Rows from block 3 of a small autoregressive pixel model, named by matrix and row number. Rows with one number belong to one neuron. Each number is 50 + 12 x the weight over its row's rms, rounded and kept within 0 to 99. All counts start at 0.
After each neuron's rows are labels from the 100 images, of 14976, where the neuron reaches its highest value: "responds to" is what is common among them. Only what is clearly more common there than usual is listed. The data: microscope photos of single blood and bone marrow cells. In brackets: how many of the 100.
# fc1: MLP up (model.blocks.3.mlp.fc1.weight, 1280x320), inputs 0-106
# fc2: MLP down (model.blocks.3.mlp.fc2.weight, 320x1280, transposed), outputs 0-106

fc1.640:42 55 51 69 47 55 43 37 38 23 37 68 34 61 52 72 44 35 35 32 48 49 41 67 51 41 53 34 56 72 48 50 41 65 50 38 59 39 41 49 50 52 41 61 40 56 50 46 71 63 47 62 49 71 50 58 45 78 48 66 70 74 65 37 38 43 63 32 36 51 49 49 47 25 64 30 47 35 46 32 39 35 41 58 48 43 51 44 56 49 51 67 50 69 38 53 70 57 72 51 67 33 41 44 57 63 58
fc2.640:47 36 58 52 65 62 54 58 59 55 82 39 56 34 45 31 34 74 64 72 58 41 65 37 35 59 52 85 49 38 49 28 46 43 45 51 58 50 58 33 24 47 38 51 32 67 56 60 28 59 60 49 41 47 66 39 53 52 46 30 54 32 31 27 47 63 59 60 63 58 61 60 59 64 35 71 29 65 57 61 41 47 69 57 64 54 51 35 56 49 51 37 24 33 57 48 45 36 41 46 46 81 40 72 47 47 47
responds to: cell type: segmented neutrophil (41)

fc1.726:47 21 42 56 45 40 52 49 52 58 56 41 37 39 70 46 70 42 48 48 45 39 48 48 49 33 48 59 58 35 31 42 57 74 50 74 79 39 70 50 33 52 51 36 47 23 45 65 69 66 59 71 48 57 55 65 77 58 55 66 70 48 44 50 34 50 69 45 26 27 62 63 28 34 59 56 53 61 52 55 71 45 59 42 43 69 65 44 59 42 24 70 24 41 43 61 58 35 69 34 43 53 57 65 47 48 66
fc2.726:30 63 39 51 73 56 47 49 67 32 47 49 58 65 25 52 53 39 70 49 57 47 49 66 40 68 61 58 39 65 76 39 45 44 44 50 19 50 31 60 41 54 42 49 46 55 53 43 38 54 51 53 76 56 26 32 33 39 17 42 42 61 58 46 50 53 28 49 53 49 45 45 66 47 44 50 63 55 45 68 53 54 50 58 47 34 49 59 35 59 58 51 78 53 63 53 52 56 40 26 57 46 31 33 37 44 52
responds to: cell type: promyelocyte (49)

fc1.493:39 39 30 23 66 59 60 74 35 65 53 47 57 45 74 39 44 49 50 56 41 47 59 63 28 41 33 45 68 40 54 64 32 77 44 63 65 25 62 62 66 49 53 53 50 37 53 53 47 67 51 46 48 44 70 54 46 36 28 64 48 63 46 39 32 58 37 57 41 46 55 36 64 56 61 57 61 50 53 45 57 61 40 53 55 46 58 37 44 56 73 43 39 56 38 54 44 37 28 34 72 49 58 61 57 60 43
fc2.493:52 29 51 63 54 58 39 53 43 41 45 27 58 38 48 62 35 46 79 49 43 45 52 39 56 54 34 43 45 49 37 42 64 46 69 36 69 57 62 57 48 35 74 53 62 64 40 32 50 52 67 66 54 47 42 58 59 41 40 42 51 47 41 68 65 38 60 61 28 42 60 46 66 62 47 51 41 51 57 57 55 21 36 52 21 66 46 44 65 35 38 45 23 50 58 56 63 58 37 39 26 51 32 47 44 57 49
responds to: cell type: promyelocyte (42)

fc1.331:26 41 31 37 46 51 46 46 38 63 42 61 30 32 71 52 60 24 40 53 32 41 79 60 57 55 45 45 48 46 53 30 69 63 55 44 67 51 43 47 61 49 50 50 32 71 50 62 54 41 49 52 43 77 64 59 38 63 48 38 51 51 51 57 45 58 37 49 58 71 45 66 72 49 34 39 54 34 82 55 38 54 32 65 47 51 48 60 49 58 28 44 65 54 55 50 39 76 50 49 57 48 32 55 39 49 59
fc2.331:45 54 60 78 36 29 41 57 58 42 65 28 56 94 56 58 48 69 60 32 82 52 27 58 44 38 55 70 61 40 52 76 58 45 61 64 43 58 45 45 49 50 68 47 43 57 56 76 46 40 48 45 49 31 48 46 60 53 37 50 44 51 54 50 65 38 52 47 55 49 33 41 46 47 64 56 30 49 30 43 51 49 35 44 59 52 52 52 32 67 53 54 43 83 49 59 54 52 46 52 50 37 81 66 53 49 46
responds to: cell type: promyelocyte (38)

fc1.474:58 46 46 59 56 30 60 42 45 43 42 43 39 36 53 78 75 46 62 55 27 51 62 68 52 47 39 60 39 61 17 54 37 42 25 36 51 38 47 43 38 40 37 42 53 64 34 41 67 49 29 45 40 46 54 53 34 63 46 56 62 35 50 51 63 70 46 55 62 71 54 23 68 54 54 47 46 49 67 61 36 40 36 77 29 47 31 51 33 66 40 58 84 73 42 52 48 68 30 41 50 46 56 54 33 44 57
fc2.474:40 48 41 67 39 61 47 59 51 42 55 54 57 49 65 15 57 68 36 52 55 71 48 39 56 37 38 33 58 38 54 36 53 50 68 44 47 37 49 51 50 43 52 58 48 42 71 49 39 43 62 66 36 41 61 66 54 53 51 48 45 46 47 46 45 38 47 34 58 41 48 77 42 32 72 57 61 54 55 55 54 62 46 26 62 64 55 41 56 53 46 39 36 41 52 46 42 39 53 54 42 20 74 34 52 68 47
responds to: smear: peripheral blood (52)

fc1.186:39 61 52 54 36 49 54 45 28 46 54 55 43 65 43 52 73 54 44 70 50 42 49 61 51 36 70 68 50 56 67 59 52 43 59 60 52 60 47 46 57 47 55 40 66 38 58 28 39 23 55 57 57 56 74 56 46 64 40 84 50 55 40 53 43 37 48 35 80 53 55 45 59 48 55 41 68 47 38 41 50 48 76 44 41 45 42 46 64 38 54 63 55 56 53 40 60 35 65 32 46 42 40 31 57 45 37
fc2.186:42 51 39 49 62 31 28 36 49 46 62 61 52 47 63 44 51 58 41 58 51 62 40 36 53 68 44 37 38 57 46 60 53 58 43 28 52 52 49 45 64 63 21 60 51 48 54 41 30 56 80 50 28 49 36 28 57 39 58 49 58 48 51 63 61 50 51 36 47 39 37 48 25 57 49 60 47 43 43 69 28 43 47 46 70 58 48 44 38 63 50 47 36 45 55 68 31 84 51 61 70 54 60 58 35 41 78
responds to: cell type: segmented neutrophil (43); cell type: artefact (28)

fc1.712:43 47 47 67 49 63 42 51 33 50 51 61 51 52 64 49 42 66 63 50 64 43 64 62 29 30 36 59 41 63 39 62 39 78 32 49 38 33 74 53 53 38 60 53 62 63 29 50 51 60 45 41 48 44 61 79 57 39 40 29 47 61 51 46 52 34 65 56 37 70 65 67 39 58 43 49 40 35 40 44 42 54 64 56 67 51 10 47 46 47 54 61 26 48 68 55 37 55 65 47 41 50 47 51 52 47 60
fc2.712:52 45 55 58 52 50 51 39 55 47 42 59 38 62 54 66 53 54 59 34 50 31 40 21 58 51 53 48 69 47 51 49 54 41 73 56 49 59 09 60 57 49 33 55 23 42 59 64 70 48 56 40 42 44 40 38 31 49 30 56 66 44 52 56 44 42 64 38 69 41 35 31 69 47 58 69 33 53 22 56 68 75 37 60 38 34 50 41 42 50 60 41 40 59 59 45 46 58 48 53 51 58 49 56 53 49 49
responds to: cell type: promyelocyte (35)

fc1.192:33 50 51 32 55 51 33 56 35 54 44 52 47 44 36 47 57 43 42 33 51 48 33 59 35 76 55 41 27 39 40 57 56 55 65 49 47 40 59 59 48 48 52 61 31 44 30 46 58 32 55 40 48 44 49 62 35 53 41 69 53 36 33 32 63 26 52 49 61 36 53 88 38 56 70 75 36 58 34 40 46 35 37 70 51 52 47 56 23 59 62 20 73 59 44 57 66 59 65 52 49 66 39 57 48 58 60
fc2.192:65 61 50 55 35 29 59 45 60 62 33 67 59 35 50 59 43 51 78 46 63 38 75 42 50 31 39 41 59 45 53 25 59 45 44 56 59 55 37 45 48 45 66 69 41 52 54 42 68 65 48 50 37 46 62 68 51 58 59 40 41 62 59 47 48 50 25 48 36 65 71 57 45 33 37 19 26 43 41 46 62 60 60 49 56 64 37 54 55 45 35 50 32 53 29 67 40 40 34 51 55 48 59 43 57 53 53
responds to: cell type: promyelocyte (27)

fc1.131:47 41 44 55 39 28 34 52 37 46 41 56 45 31 82 54 55 51 30 51 48 57 41 48 47 40 35 58 56 62 42 40 46 68 49 68 48 47 51 63 30 57 46 58 42 49 62 63 75 46 34 48 69 34 52 77 29 52 69 56 47 66 66 55 36 34 55 56 52 38 48 45 54 35 51 49 61 46 65 45 55 45 56 30 60 50 55 47 64 73 71 28 54 63 55 35 47 37 51 45 58 54 70 53 39 63 57
fc2.131:43 53 57 59 39 50 60 35 43 36 38 49 45 62 58 43 49 69 45 43 66 67 40 49 62 51 42 26 37 60 70 50 53 30 48 46 42 45 54 63 46 53 59 48 47 52 63 30 36 55 42 49 57 55 27 83 36 66 58 49 49 53 59 76 52 50 56 62 32 57 52 61 56 49 72 53 45 53 38 47 37 63 49 64 65 44 43 51 47 79 51 57 51 47 51 50 73 21 44 33 35 32 44 31 60 41 47
responds to: smear: peripheral blood (85)

fc1.372:48 51 61 50 41 51 40 65 70 61 39 55 42 52 55 74 62 43 49 42 49 52 48 43 61 41 62 48 58 62 39 33 39 42 53 53 39 51 78 55 48 32 52 62 49 75 37 24 38 40 49 31 44 57 43 55 39 50 50 53 45 47 35 38 45 55 36 56 37 51 31 39 52 61 60 42 32 48 55 72 63 37 53 45 58 60 31 47 40 64 52 49 51 51 52 57 52 32 57 60 38 52 42 49 62 48 61
fc2.372:16 37 27 48 72 49 56 45 32 43 55 16 48 62 51 58 46 73 56 60 51 38 32 46 26 58 42 47 48 75 35 52 55 47 54 36 64 71 42 43 41 50 59 62 36 45 42 62 62 62 60 58 49 67 58 30 41 62 60 58 66 43 80 82 51 47 66 47 27 68 52 48 50 55 53 48 48 45 38 40 44 59 20 55 56 42 45 49 46 68 47 54 65 62 36 44 45 45 43 58 58 45 44 56 59 52 48
responds to: cell type: segmented neutrophil (41)

fc1.438:39 32 53 62 38 23 33 53 47 37 67 62 38 64 35 69 64 53 47 26 47 73 37 48 56 54 31 54 43 38 53 29 31 61 31 58 64 55 70 42 44 47 36 74 49 67 50 42 67 54 48 35 61 37 38 59 48 44 39 52 48 36 62 29 47 47 62 58 62 66 79 60 53 65 37 61 54 41 46 51 39 44 54 37 50 45 42 48 35 72 54 57 47 44 59 29 70 55 62 64 25 50 51 51 43 67 59
fc2.438:54 45 68 64 32 41 54 44 47 63 28 55 50 65 55 57 47 61 56 48 60 48 41 46 49 53 55 63 49 58 42 46 58 49 57 71 52 45 63 46 43 41 72 52 61 53 59 61 51 56 53 44 40 39 44 60 45 40 40 49 53 44 45 25 71 24 45 53 45 59 44 41 54 42 67 55 53 31 51 54 71 54 55 47 34 52 53 55 55 51 51 54 62 59 77 51 49 64 39 41 65 39 58 57 50 45 34
responds to: cell type: promyelocyte (58); cell type: plasma cell (33)

fc1.367:68 59 64 49 49 44 46 30 41 62 58 40 56 58 56 61 48 37 62 54 40 65 47 51 34 36 33 54 34 76 48 58 58 45 46 56 72 48 52 25 46 38 62 50 48 47 57 41 54 72 42 42 85 54 61 54 59 48 62 62 17 43 50 57 39 31 48 59 70 43 41 33 55 30 58 49 38 59 37 31 28 65 48 62 33 65 44 36 47 60 58 43 48 37 46 52 52 24 44 48 35 70 53 54 66 36 49
fc2.367:53 53 55 73 55 39 42 64 58 37 54 60 34 51 33 59 50 39 42 43 61 26 39 43 58 62 39 42 57 32 47 41 31 44 74 48 45 51 40 49 49 48 51 54 55 50 36 56 81 53 52 27 29 34 45 52 37 70 40 62 57 41 47 51 52 47 73 55 46 64 75 39 42 69 41 50 53 51 40 38 54 40 57 61 81 58 41 49 44 47 60 33 60 60 57 56 40 57 37 62 44 47 58 62 41 45 51
responds to: smear: peripheral blood (98)

fc1.69:25 55 33 51 38 52 56 41 38 34 69 40 58 52 48 58 49 69 36 53 63 68 59 55 73 36 51 53 79 46 55 59 49 45 33 51 58 49 46 41 44 37 44 60 42 55 52 31 37 65 81 72 32 48 25 64 35 34 61 53 52 59 43 33 42 45 54 59 69 50 49 59 62 59 68 57 48 49 44 43 41 39 37 61 78 66 33 35 48 51 49 38 64 54 52 40 29 32 60 61 30 43 50 62 51 50 42
fc2.69:44 31 50 43 40 54 51 53 63 67 59 61 55 34 41 37 47 65 46 57 53 47 25 68 54 55 46 67 45 43 48 28 47 35 48 61 75 44 53 50 58 71 35 71 57 58 49 50 55 48 34 49 37 40 62 43 71 51 62 40 57 45 68 52 60 53 38 48 27 56 52 67 45 28 37 25 50 58 52 22 46 58 62 49 24 57 48 68 40 43 55 50 49 29 61 58 67 52 49 50 37 49 30 62 51 52 36
responds to: cell type: promyelocyte (47)

fc1.742:40 64 78 53 60 47 37 59 54 48 53 33 44 52 52 57 53 51 59 31 86 51 61 44 52 43 57 40 53 48 55 69 42 59 44 37 71 48 57 59 46 62 46 45 44 39 66 56 27 57 52 57 53 24 56 52 58 49 56 45 33 37 22 66 44 51 42 45 55 52 59 57 71 54 64 31 29 57 64 45 44 41 45 56 35 68 44 50 45 61 64 60 33 59 50 61 43 39 24 48 65 35 37 62 42 49 50
fc2.742:58 52 48 50 34 62 48 62 50 52 53 54 61 41 29 55 39 46 57 54 31 44 36 51 50 70 45 60 59 47 25 37 73 48 62 49 48 43 36 59 74 45 61 61 49 55 66 50 80 49 44 40 27 73 46 53 56 55 32 46 68 64 56 47 46 47 75 71 53 45 42 68 26 47 28 65 66 50 31 62 64 58 65 48 41 45 50 52 52 47 57 43 45 55 45 32 49 51 67 63 34 54 49 63 51 39 36
responds to: smear: peripheral blood (47)