config.toml
arch = "transformer_decoder"
horizontal_flip = true
qk_norm = true
orthogonalizer = "newton_schulz_5"
steps = 16600
decay_fraction = 0.4
final_lr_fraction = 0
Rows from block 6, named by matrix and row number. Rows with one number belong to one attention dimension. Each number is 500 + 25 x the weight over its row's rms, rounded and kept within 0 to 999. All counts start at 0. Numbers have three digits each. After the name is the row's rms in percent of the matrix's.
# v: attention value (model.blocks.6.attn.v.weight, 320x320), inputs 214-319
# proj: attention output (model.blocks.6.attn.proj.weight, 320x320, transposed), outputs 214-319
v.91 117:541527496503477504492492516477482485463504487451528478484505489501507446457529509511477467465441503496500500553479520503521520505514473512496544434500529502469492520524477512516532517527462505521527531467517494491477519520476483563482458507450553534493471489526473518520522495488516513478454541524515513472483470529522
proj.91 101:449474507478544482490493498520527510518476476549451514520482525522568506512499492493539537467534526485482511470481507521499474517471499505487433498537520498489492537480498498466502523543481485521482480503466515505526506521527512504491509480498533478505491501501495453460483508533531516516528509504493485456532535517503
v.92 111:494527524500517481502516473507499511475503469517481491514512487485509498505490514564519493504521517500531513486523481508462504528495509512501497478465449494517508509518523506522474509520473534495537485439447535496500496522483479538541464511501455515517487527503491521490500495513535525524513507506481488518511496559503
proj.92 101:497492466456506489520482546489493482481538561546482505439481469505498487485488490501505499518512499470454511526472455467473455520536514500533477495491517494523461488479485481503515481545544473479484530505535515480468434479487493514472494500481521524467507488522552499498497488511511459522517538518530516498479501459506
v.93 102:491491524478517509469520450489508480486488491522464479537478485544492486491501477488514471555490501514517467492505471442517521476500448490501448481493448524552557511483506504510486483472490531495487491474499502498503498538476511508441481527500522487477509475515522505525521471490503502514524467500535491519509503539495
proj.93 100:478500484479545481489499525532516498456494525510510491488469487500465506543526487466441495525509457457506548538482514513465488493506470529510524486505528513499497492492520509523523486468506534519562502506506498510484550484508465537519511492528463531488427502549483501487460494520489481480526568482471485494522477510539
v.94 099:535489528517487519493482510484499500538510506514466485502517516491485540495479487452510506511490508512522508507502469517472486477469472556533509525533500496456491559513499497467479498523523465541484507523520454498509473510476479495478548496511461501478548532536534535470491533544469516456505479483506494510494462493517
proj.94 091:477492496527485501492499473540539497489438483508461482500526532523550504433515516517490536511498464533490473475492545509520557516509500468493457492465500458538524465518491489481516463497499503506463450519488530437498523499505527500487482515518525513509487475480471539503502499455508525526560463508507499489491502490522
v.95 098:520472446513489469530469491491484498495503526517535484491469449522542472482466436473520499523497498464511486528521504497458509519491508486495490503512497465468480499522544476496493478475497475496497448509495536479481501480523463514498551511497478512484514483529498462540510538545544521528535530534508498476533488528473
proj.95 101:492502523494490492452500475530513504507452531507483508492537519503467521541491507497524469512483544512492504511512522511487520459539498486502536503508469517500525495514501460484503528457496487490559554525493526489535520477470497460507443468515552489429494519526505547512496490493520508452470492479509504539519538423488
v.96 106:525510472503491502499462521462513499498517488528505547499511479522517496530542495500543496497530506472516489509490517498525469529509501525493460543466480499529482467499484471506474464503489448534536495460504509520485504517486502489508485496513523464533529499460493507501480475459502513513517489521503532530500502515508
proj.96 107:485514510564503499457526455514494462507518457481512491471496543482522516484522486450512490479484483503449492488484519495532510465508500474470538487494509520467508527494520526520539505533516528478474495508488500524486507481503499501480547496483513499452456517501533473480503482518493532488483499498462510503470525470498
v.97 101:547538486494537482506528502530521513507490522467520492500502571493472467490507553516522523446529517514466460470536478522545466486510478470565513496522506477488482474494460443524511487468453528486502500484531516498501463463538482467460516489502492515470533511529502481517455502498513468503449500488494489483478512546492
proj.97 102:469509491559451514522489516474469550486499474508511482508509481465495531495530502529476505568498495503501496521493501492502511493499509483516518505480480479514518530539526540492443504533532485507481541539461550515508568528514519477532481488472438457540476505493471473481520523518490506471541500518457494481489501481496
v.98 100:494519501487507466531525495491507485530501487516480512505490519481465518519485530522488544537493570489498454495504499487508475467483508490499485528519503439540477526491472482469517497477491481480502512558462488498467487504517526503519465485503467529510484516493451509484509496514447496463468509535481478523488499521485
proj.98 098:499523485509493508522493501501451527473490549492515472506491480505501479497515483472508480509463449514496519509501503484541487499478475499511503442467472482480531518512532524514447475534506510554526490532531487541524513455505510507458532491513519499474508483477550513524513514481511492532520505543529470489486481531490
v.99 097:474519444515519507511539493528490466495475521475551476485476514556460493487510460512511514494509487540479507526513501472525511539539469463508480522531519468494517464476505480469485513484493544479482536531510491499514511495497467485484516496493475513516520497538495433492518501484527449507502468485506500497534525441506
proj.99 103:511501463502473506486466506458519498481492525463505494486537469491499496509470502502497516525496496504490489469511470537511465498461534546548534477478473492533495528480460518514535519483520433538507479460522494489517467522495522502484472483470447511494477497469521536550476492557469500454505495501533522512467472520485
v.100 100:528516488508472537520510506514492473489548461471520568500490501490497524485516492491485504463483466458441498482496496545511484515536523509472473530523513470479496500494427490505523469535491524520503526513547513488450521549521456509503540498495481539519490543504524499496502480436483482465499523505532487507478516549527
proj.100 108:498485513520507461484482489449519528527499493470510482468511510473464505493479449482519520539501503548460520517498513451488506531485517498488505464522507540509464495507519510544490551496514533521466494441472451478556457476519512514471479539508501499495502501507506481497436516547508464494449466488507513520550513480466
v.101 099:556482454485474530528496509500529496526541488484531511455491508484554480495511452494509489501509486529525505491531485487499465470520515516485478449489530530519481469519499496471516509488517560516512523520485529479465545519481522462505496526503506478491505526510501439501464475483518519492479482519456497497487492485484
proj.101 095:448496503479520483490497462445475502489494525469485506546503489525457513529488542533544520501489460515517487478519494493487503514448502494515533544472469488516501506462445486522488500540510472492499482516534483500492452485501521522502491486490501510450495493496500545508515543522498494515521496494515496525501547463471
v.102 098:508519496535508510541514468470508504482474462524502516491474511507470514538532527480468466511488485415478504523481481528475516483551482501512489519502492484482482521519455542490494466514485519477506467500526508498464477502504488511518495503478544476525467492480470563484501459480481538497545498499488495512536511516452
proj.102 100:532510472516556515507520488544510472522474474529500481467457502514496509471485494525518489451531471555470460516513526494511473512485481510529530481522513500528474471474538497502479515515523550505488490494492512481509480479477460500478502485538451516486525480516528484499489513558473481497483511514490497519507493525496
v.103 098:462487536482448482484479524501516510509546490522472520529481514479514521508489511474521506524512515487504467487537511488482491539549515498506507511499485464500523482506489504535500523474512473458532473474506521481504462501450513536488503427536439483486539527546486532508539507487477481502526472513510501510498544494519
proj.103 103:511513508495492490520498495498513482509477483493553491495489505521473521496508495471528506462509454531517501476525469484514561522468493537526508511501476522504494517480513490513520463456481499517480512514527459467485500516526539495483494549517483520469501498505554471480476486510513501453498540480494498480498497476479
v.104 100:501499504464503482484468486511519461479494511516503483514504470504518496540533510500485497427480500481493468511545507511444477479516490545538512484500470543483455531524512531510481491496470498491498467487478472519537502495520471531506509484491490508536471502556525496512515455476469473550497492483491521496488475501549
proj.104 104:494500534457530483526508511493480512501519480473511502477477522470502515458478473510490461552495481506513547486457477486486511466539480468477548459488488488506513497501459467533492475517504515507482522528453477507477507490478555483543506553557499492501523505479461573496490548497571549495488528540518470497500481495498
v.105 104:516477499523480521513492492491509492496486458494467529528492475540518533515484449537471448466500485498464505524475480506481502450487506478492463539505479499497505511508497520515475503504522514481507488478512515577484511524505521518500481494558527507485517478462515507488466479506531516511469509524520463485504490534516
proj.105 114:477511477505542517451498481512510532468526473521523493504479530440512482467543569503489502514506508455493521490531493499510506549489481455452458476503474494504514481485494526471452515508489527493456492490448515467527524513514483475497523551467490469478476510504503469499523501490482516495492538536468523504501537534519
v.106 094:496488428508521535519473530466522531478486483467522477560494515482492495493494532473482472505511463467533508539526502470494522490494534465450497493529517485494511525496517470506503505474465459499527433482490515503524512478489474498470523502489505505523491509495528524464498488488473496451494517499528513467526518527497
proj.106 098:496543503523484491495515489524453525476481479478454511443509454483477528528513537505505540499523523496489435486504502474496493530502478500527544522495511501465500458520516517513486531505485515496523567486503527471453484506502499474477451512491474483454521466517475522474506507505515490475513467511454540541497503518525
v.107 101:530518491517497521515476507477486496458529501511504491518441462497501503552450543550460497511477483508518486502477496510501463515508480500532508460524496490486506508495550525506510454494525535489472534504487512516500512498504500505503478499515486548506481487530496495511468532509517473523491487478518525490512508521468
proj.107 106:491521525498535498441501502486505485534484521506515557476541528543508527492528473499547456483509522518520491475490478488484540499504495470472481495494521529536477484485505461480492517507493509460480478459475529471509529516514488486494462481495515466509500489478495526518496462483500484526464497558512496499497495481489
v.108 100:531478520553499492528492496514494521488495506491488497507484537521502493486521533507477459531520502531478461479534489483513468529536485496502524540502469464491471449480531467473513481467478490521523553498501552477502503562481488481497517476521480512507491504531457522466496492523513509478513450514511480550504518501484
proj.108 113:464477511467476498503530525532474494502520523479497520500502461521504477520487445454550531494508498513523521511494509514528529449497474506497521454464509537526500549538466447482435459488503502489490469464482470540488510477529522499473555523514509519506506466520491508492499481525476522487533530475472504453545472507498
v.109 098:497536469488519469484486508494509491524520486477493492515477501463504539548487507472526481537483543484528487488499508476532473512536505509523497479451482511501486516506527506494498514502496479518482503500501469537479493519467480538516493541477516468501475442495439537536458522504486489510541503476541452491458482447474
proj.109 102:498504522494501507505496473526504490520474486489507498515504477530505510522544494456511508503515500512502514507463459533497456456500486490471533526510481498530519453522477519501452496468499472503537477482483520524514487463499484480432478484489514498522536557540518490473480482498527548518513529522525516560500499510511
v.110 094:543489479533495538517472532506479550526514508523491525486518520493500498505499504479499519466555500478497494533524491530468514467484518511503483535491518514481469520517526508510470454481491505533486502460463543529519505524505486477532457518529532521523476516520466517511552489512537485469469506505524503499482514528518
proj.110 100:468501495504526505517521482497514470504485540489526459508531490520474478475485501507503489490485539484525493492459541503509462507474496483465487457523516501464494495431495540474545529499511503433502512522544476515500569480463494530506519508483531466474540486500492501466475490488503505540496488479527496466476502460483
v.111 092:506484512483532489459530461486538521525486516476530530521517498521479479483479483493520494525479492482481519467504503489500451486468505524540517434450508526470499502476534511460490507452526486503538520490475499482523462507493540548516521493525541496515514483545493454486532519453518516505494514519511541507492509463503
proj.111 102:510459474454471506524457481512485490472500486487512530553504531472494520503510570490503517454494505514482481541491478529492499511491517444476514523581529484490493494488495503497518491527504476496480480505515490538516529488482478525490459495518498497480479536481490525484465450519488510553476484446512503483540500488532
v.112 105:530476476460520479482510494478482475521527508518552476478500519510508499479469488543531539479499499514515504497520561557500485489522475485486509497472493480463517537485483520494509451513510488515450485564542459510505490524477500490516522494531526514502520493521502466519541502479526445472470490535498526529513496488483
proj.112 103:496503493519490541523467503500522523502508511444501514532496478545483539537513504481522498516540526460484501498508478452483501498442541485480498498495468506462500499519519508485468512521495505516525498461531529484523507504482519519513477498506480493486502486486502483512469531507502495467514482449489526445499507490526
v.113 099:555520451496552527503505550487501546465467505492495479469489472496541439496547531528527552511484477505502513554515487475459513451482512518476496510528522469550514507517488488553517546475498501512539479522510502526514511485530501493517523490525512463495499504473506517545478485523506538494445498483450485504523505505529
proj.113 099:500499495497483501450490472508497464516483531502505521465532505491512495520478469445492540505453529500539522465488508507543490528502454499476493514459470490461484479502497490455495476538495477506461526549485524486503489489488521500493516485505502544556459496485513465473530508543501499490525525479484526478500515497505
v.114 103:490512483503511473483511470501467515536512518503563472483465507512473524500500485487529546536507542459502490519499501508501438517488543517479516510496511528484487482491492516479505491471493482532503501512500549470557477514485512474510487508501502544525534493454536472497516504482556476484545517496469501496534453473443
proj.114 092:501514483484485502513512502540501514472525482495485518508467489473481492494456498496521478473486493547506470480501445470502494543507476441519466476471509453513520492483482496531510509485500497494485515488463474499481537477467496542478513465495503499530512536540478513492482509522478510462495551526494494517492546501533
v.115 099:482483519500553484440507442531453499550475537490510522486508495497495501522497461471483559478497480504454446509512504499422444465440498481494486502513511483460548520504519510500503512489536491483501490487515494483514552561497537513491492498483500460501493475497501485512534483490472503505503452519486506483504508514504
proj.115 100:445493482524530453537529546498486531483497488494514518515522538506493519491511508513489501526521526489494457487495487490468540451468514509549524525531523497527458500500513532492520493515501488520447508486507524495509499502502513524486514515486483548498500514547530486479458508476467487507521484484515511486505473502475
v.116 110:523503499440477496524486482468486469503527509527529480492520502491534492517499515482478518531473502523536481474533491512478493468486470508482527520480530522489465516498526451470540527486500531516505503483499493524503484496473478499471511498535481470468519501501542480497498509522475500488457512514517506498493492520509
proj.116 107:479482480506494519479462506503483520467472537436507518503457508474517497547499463544510513528468529500508506494490498526537499502488498502491490492507498495492471470516446595459479507498499505489510489477507490485503433494530466495518493470470476467525489531463488536518510504544533499500475481545520481518547448471474
v.117 103:495460500535466501502466465506539485521504501528473508490495478458524511530441500468460456533495484542490506481531536470478479503512491477523511534481504487491514526526482485521509515472510517516495497495489533487516519498485531507514499512479478496542470482511505470497531460501458481463497462486524440447488556489455
proj.117 103:429540530476479481539542496522468535528463478509500508510468500503469525518487527498480512495505467504510451498502493522470511506485498498486510533521522523451510545529495524493491473522527520533509487466484442501492512537535479479525518502551557469498512479456472474483522526481501526530529531521481482496494481523501
v.118 105:465483501505481482494459546504507533504509477506484496513500507506490506497485497526518487505487517450486489509545505496504495461500499488478513466481487520507478489475529510519474514472511492513495537460477483473524486473497500497523516507464500454482474483485554481502483492488505533490513460514490541484504510497484
proj.118 101:472483486493521478502463471473493492560470515500524539498509506491531500505523509537507520545490499526509530450491449514485478521519476540501464509439496492483485530476574480481486487525506516442498497477550529531512530510519493510481471483467469517570506461512516477476548565549493495491514476508535474510478492472510
v.119 093:489504532533520497493526515505573492507530505460480498515486495501501506477469537533484525510454523486518475482465454501464469506462464474493457481480485548466493473526457496495479446465512514505484531544511498498497551448481485524512490495486487483464454440495521519515500516498499507504532519458489458492514495513540
proj.119 096:492480503510508512469524546471482498497467488512512528517522476454472510520522477478495497476517491513401520536508510511502493483514517499489529479516518497543485497500475514497511520481523500502511477489541509495545456514500510450487512503464529488508522520519447483465507462452509476512508499501512524526490496498486
v.120 105:519500516456484510533431488510497540477470491513511482541487514484486491527468468522490457481476490474557504488477509481474492432510458450543496442523525517521511525519472501478532479505468502482475456492498470549527506551507480491508497509475513447486497470478484510510501490524525513505526504462514543516512495533490
proj.120 110:509491524540481485449491434477482420535489513476509492477507491557471482494476461455524518520527527502486499476512525458499552530491518512488441510484503476480471565466464483519478519499513517510526471495520486496430505444540534500467513512507476492480528499521529490518485470505487555483491500513519485506511479520530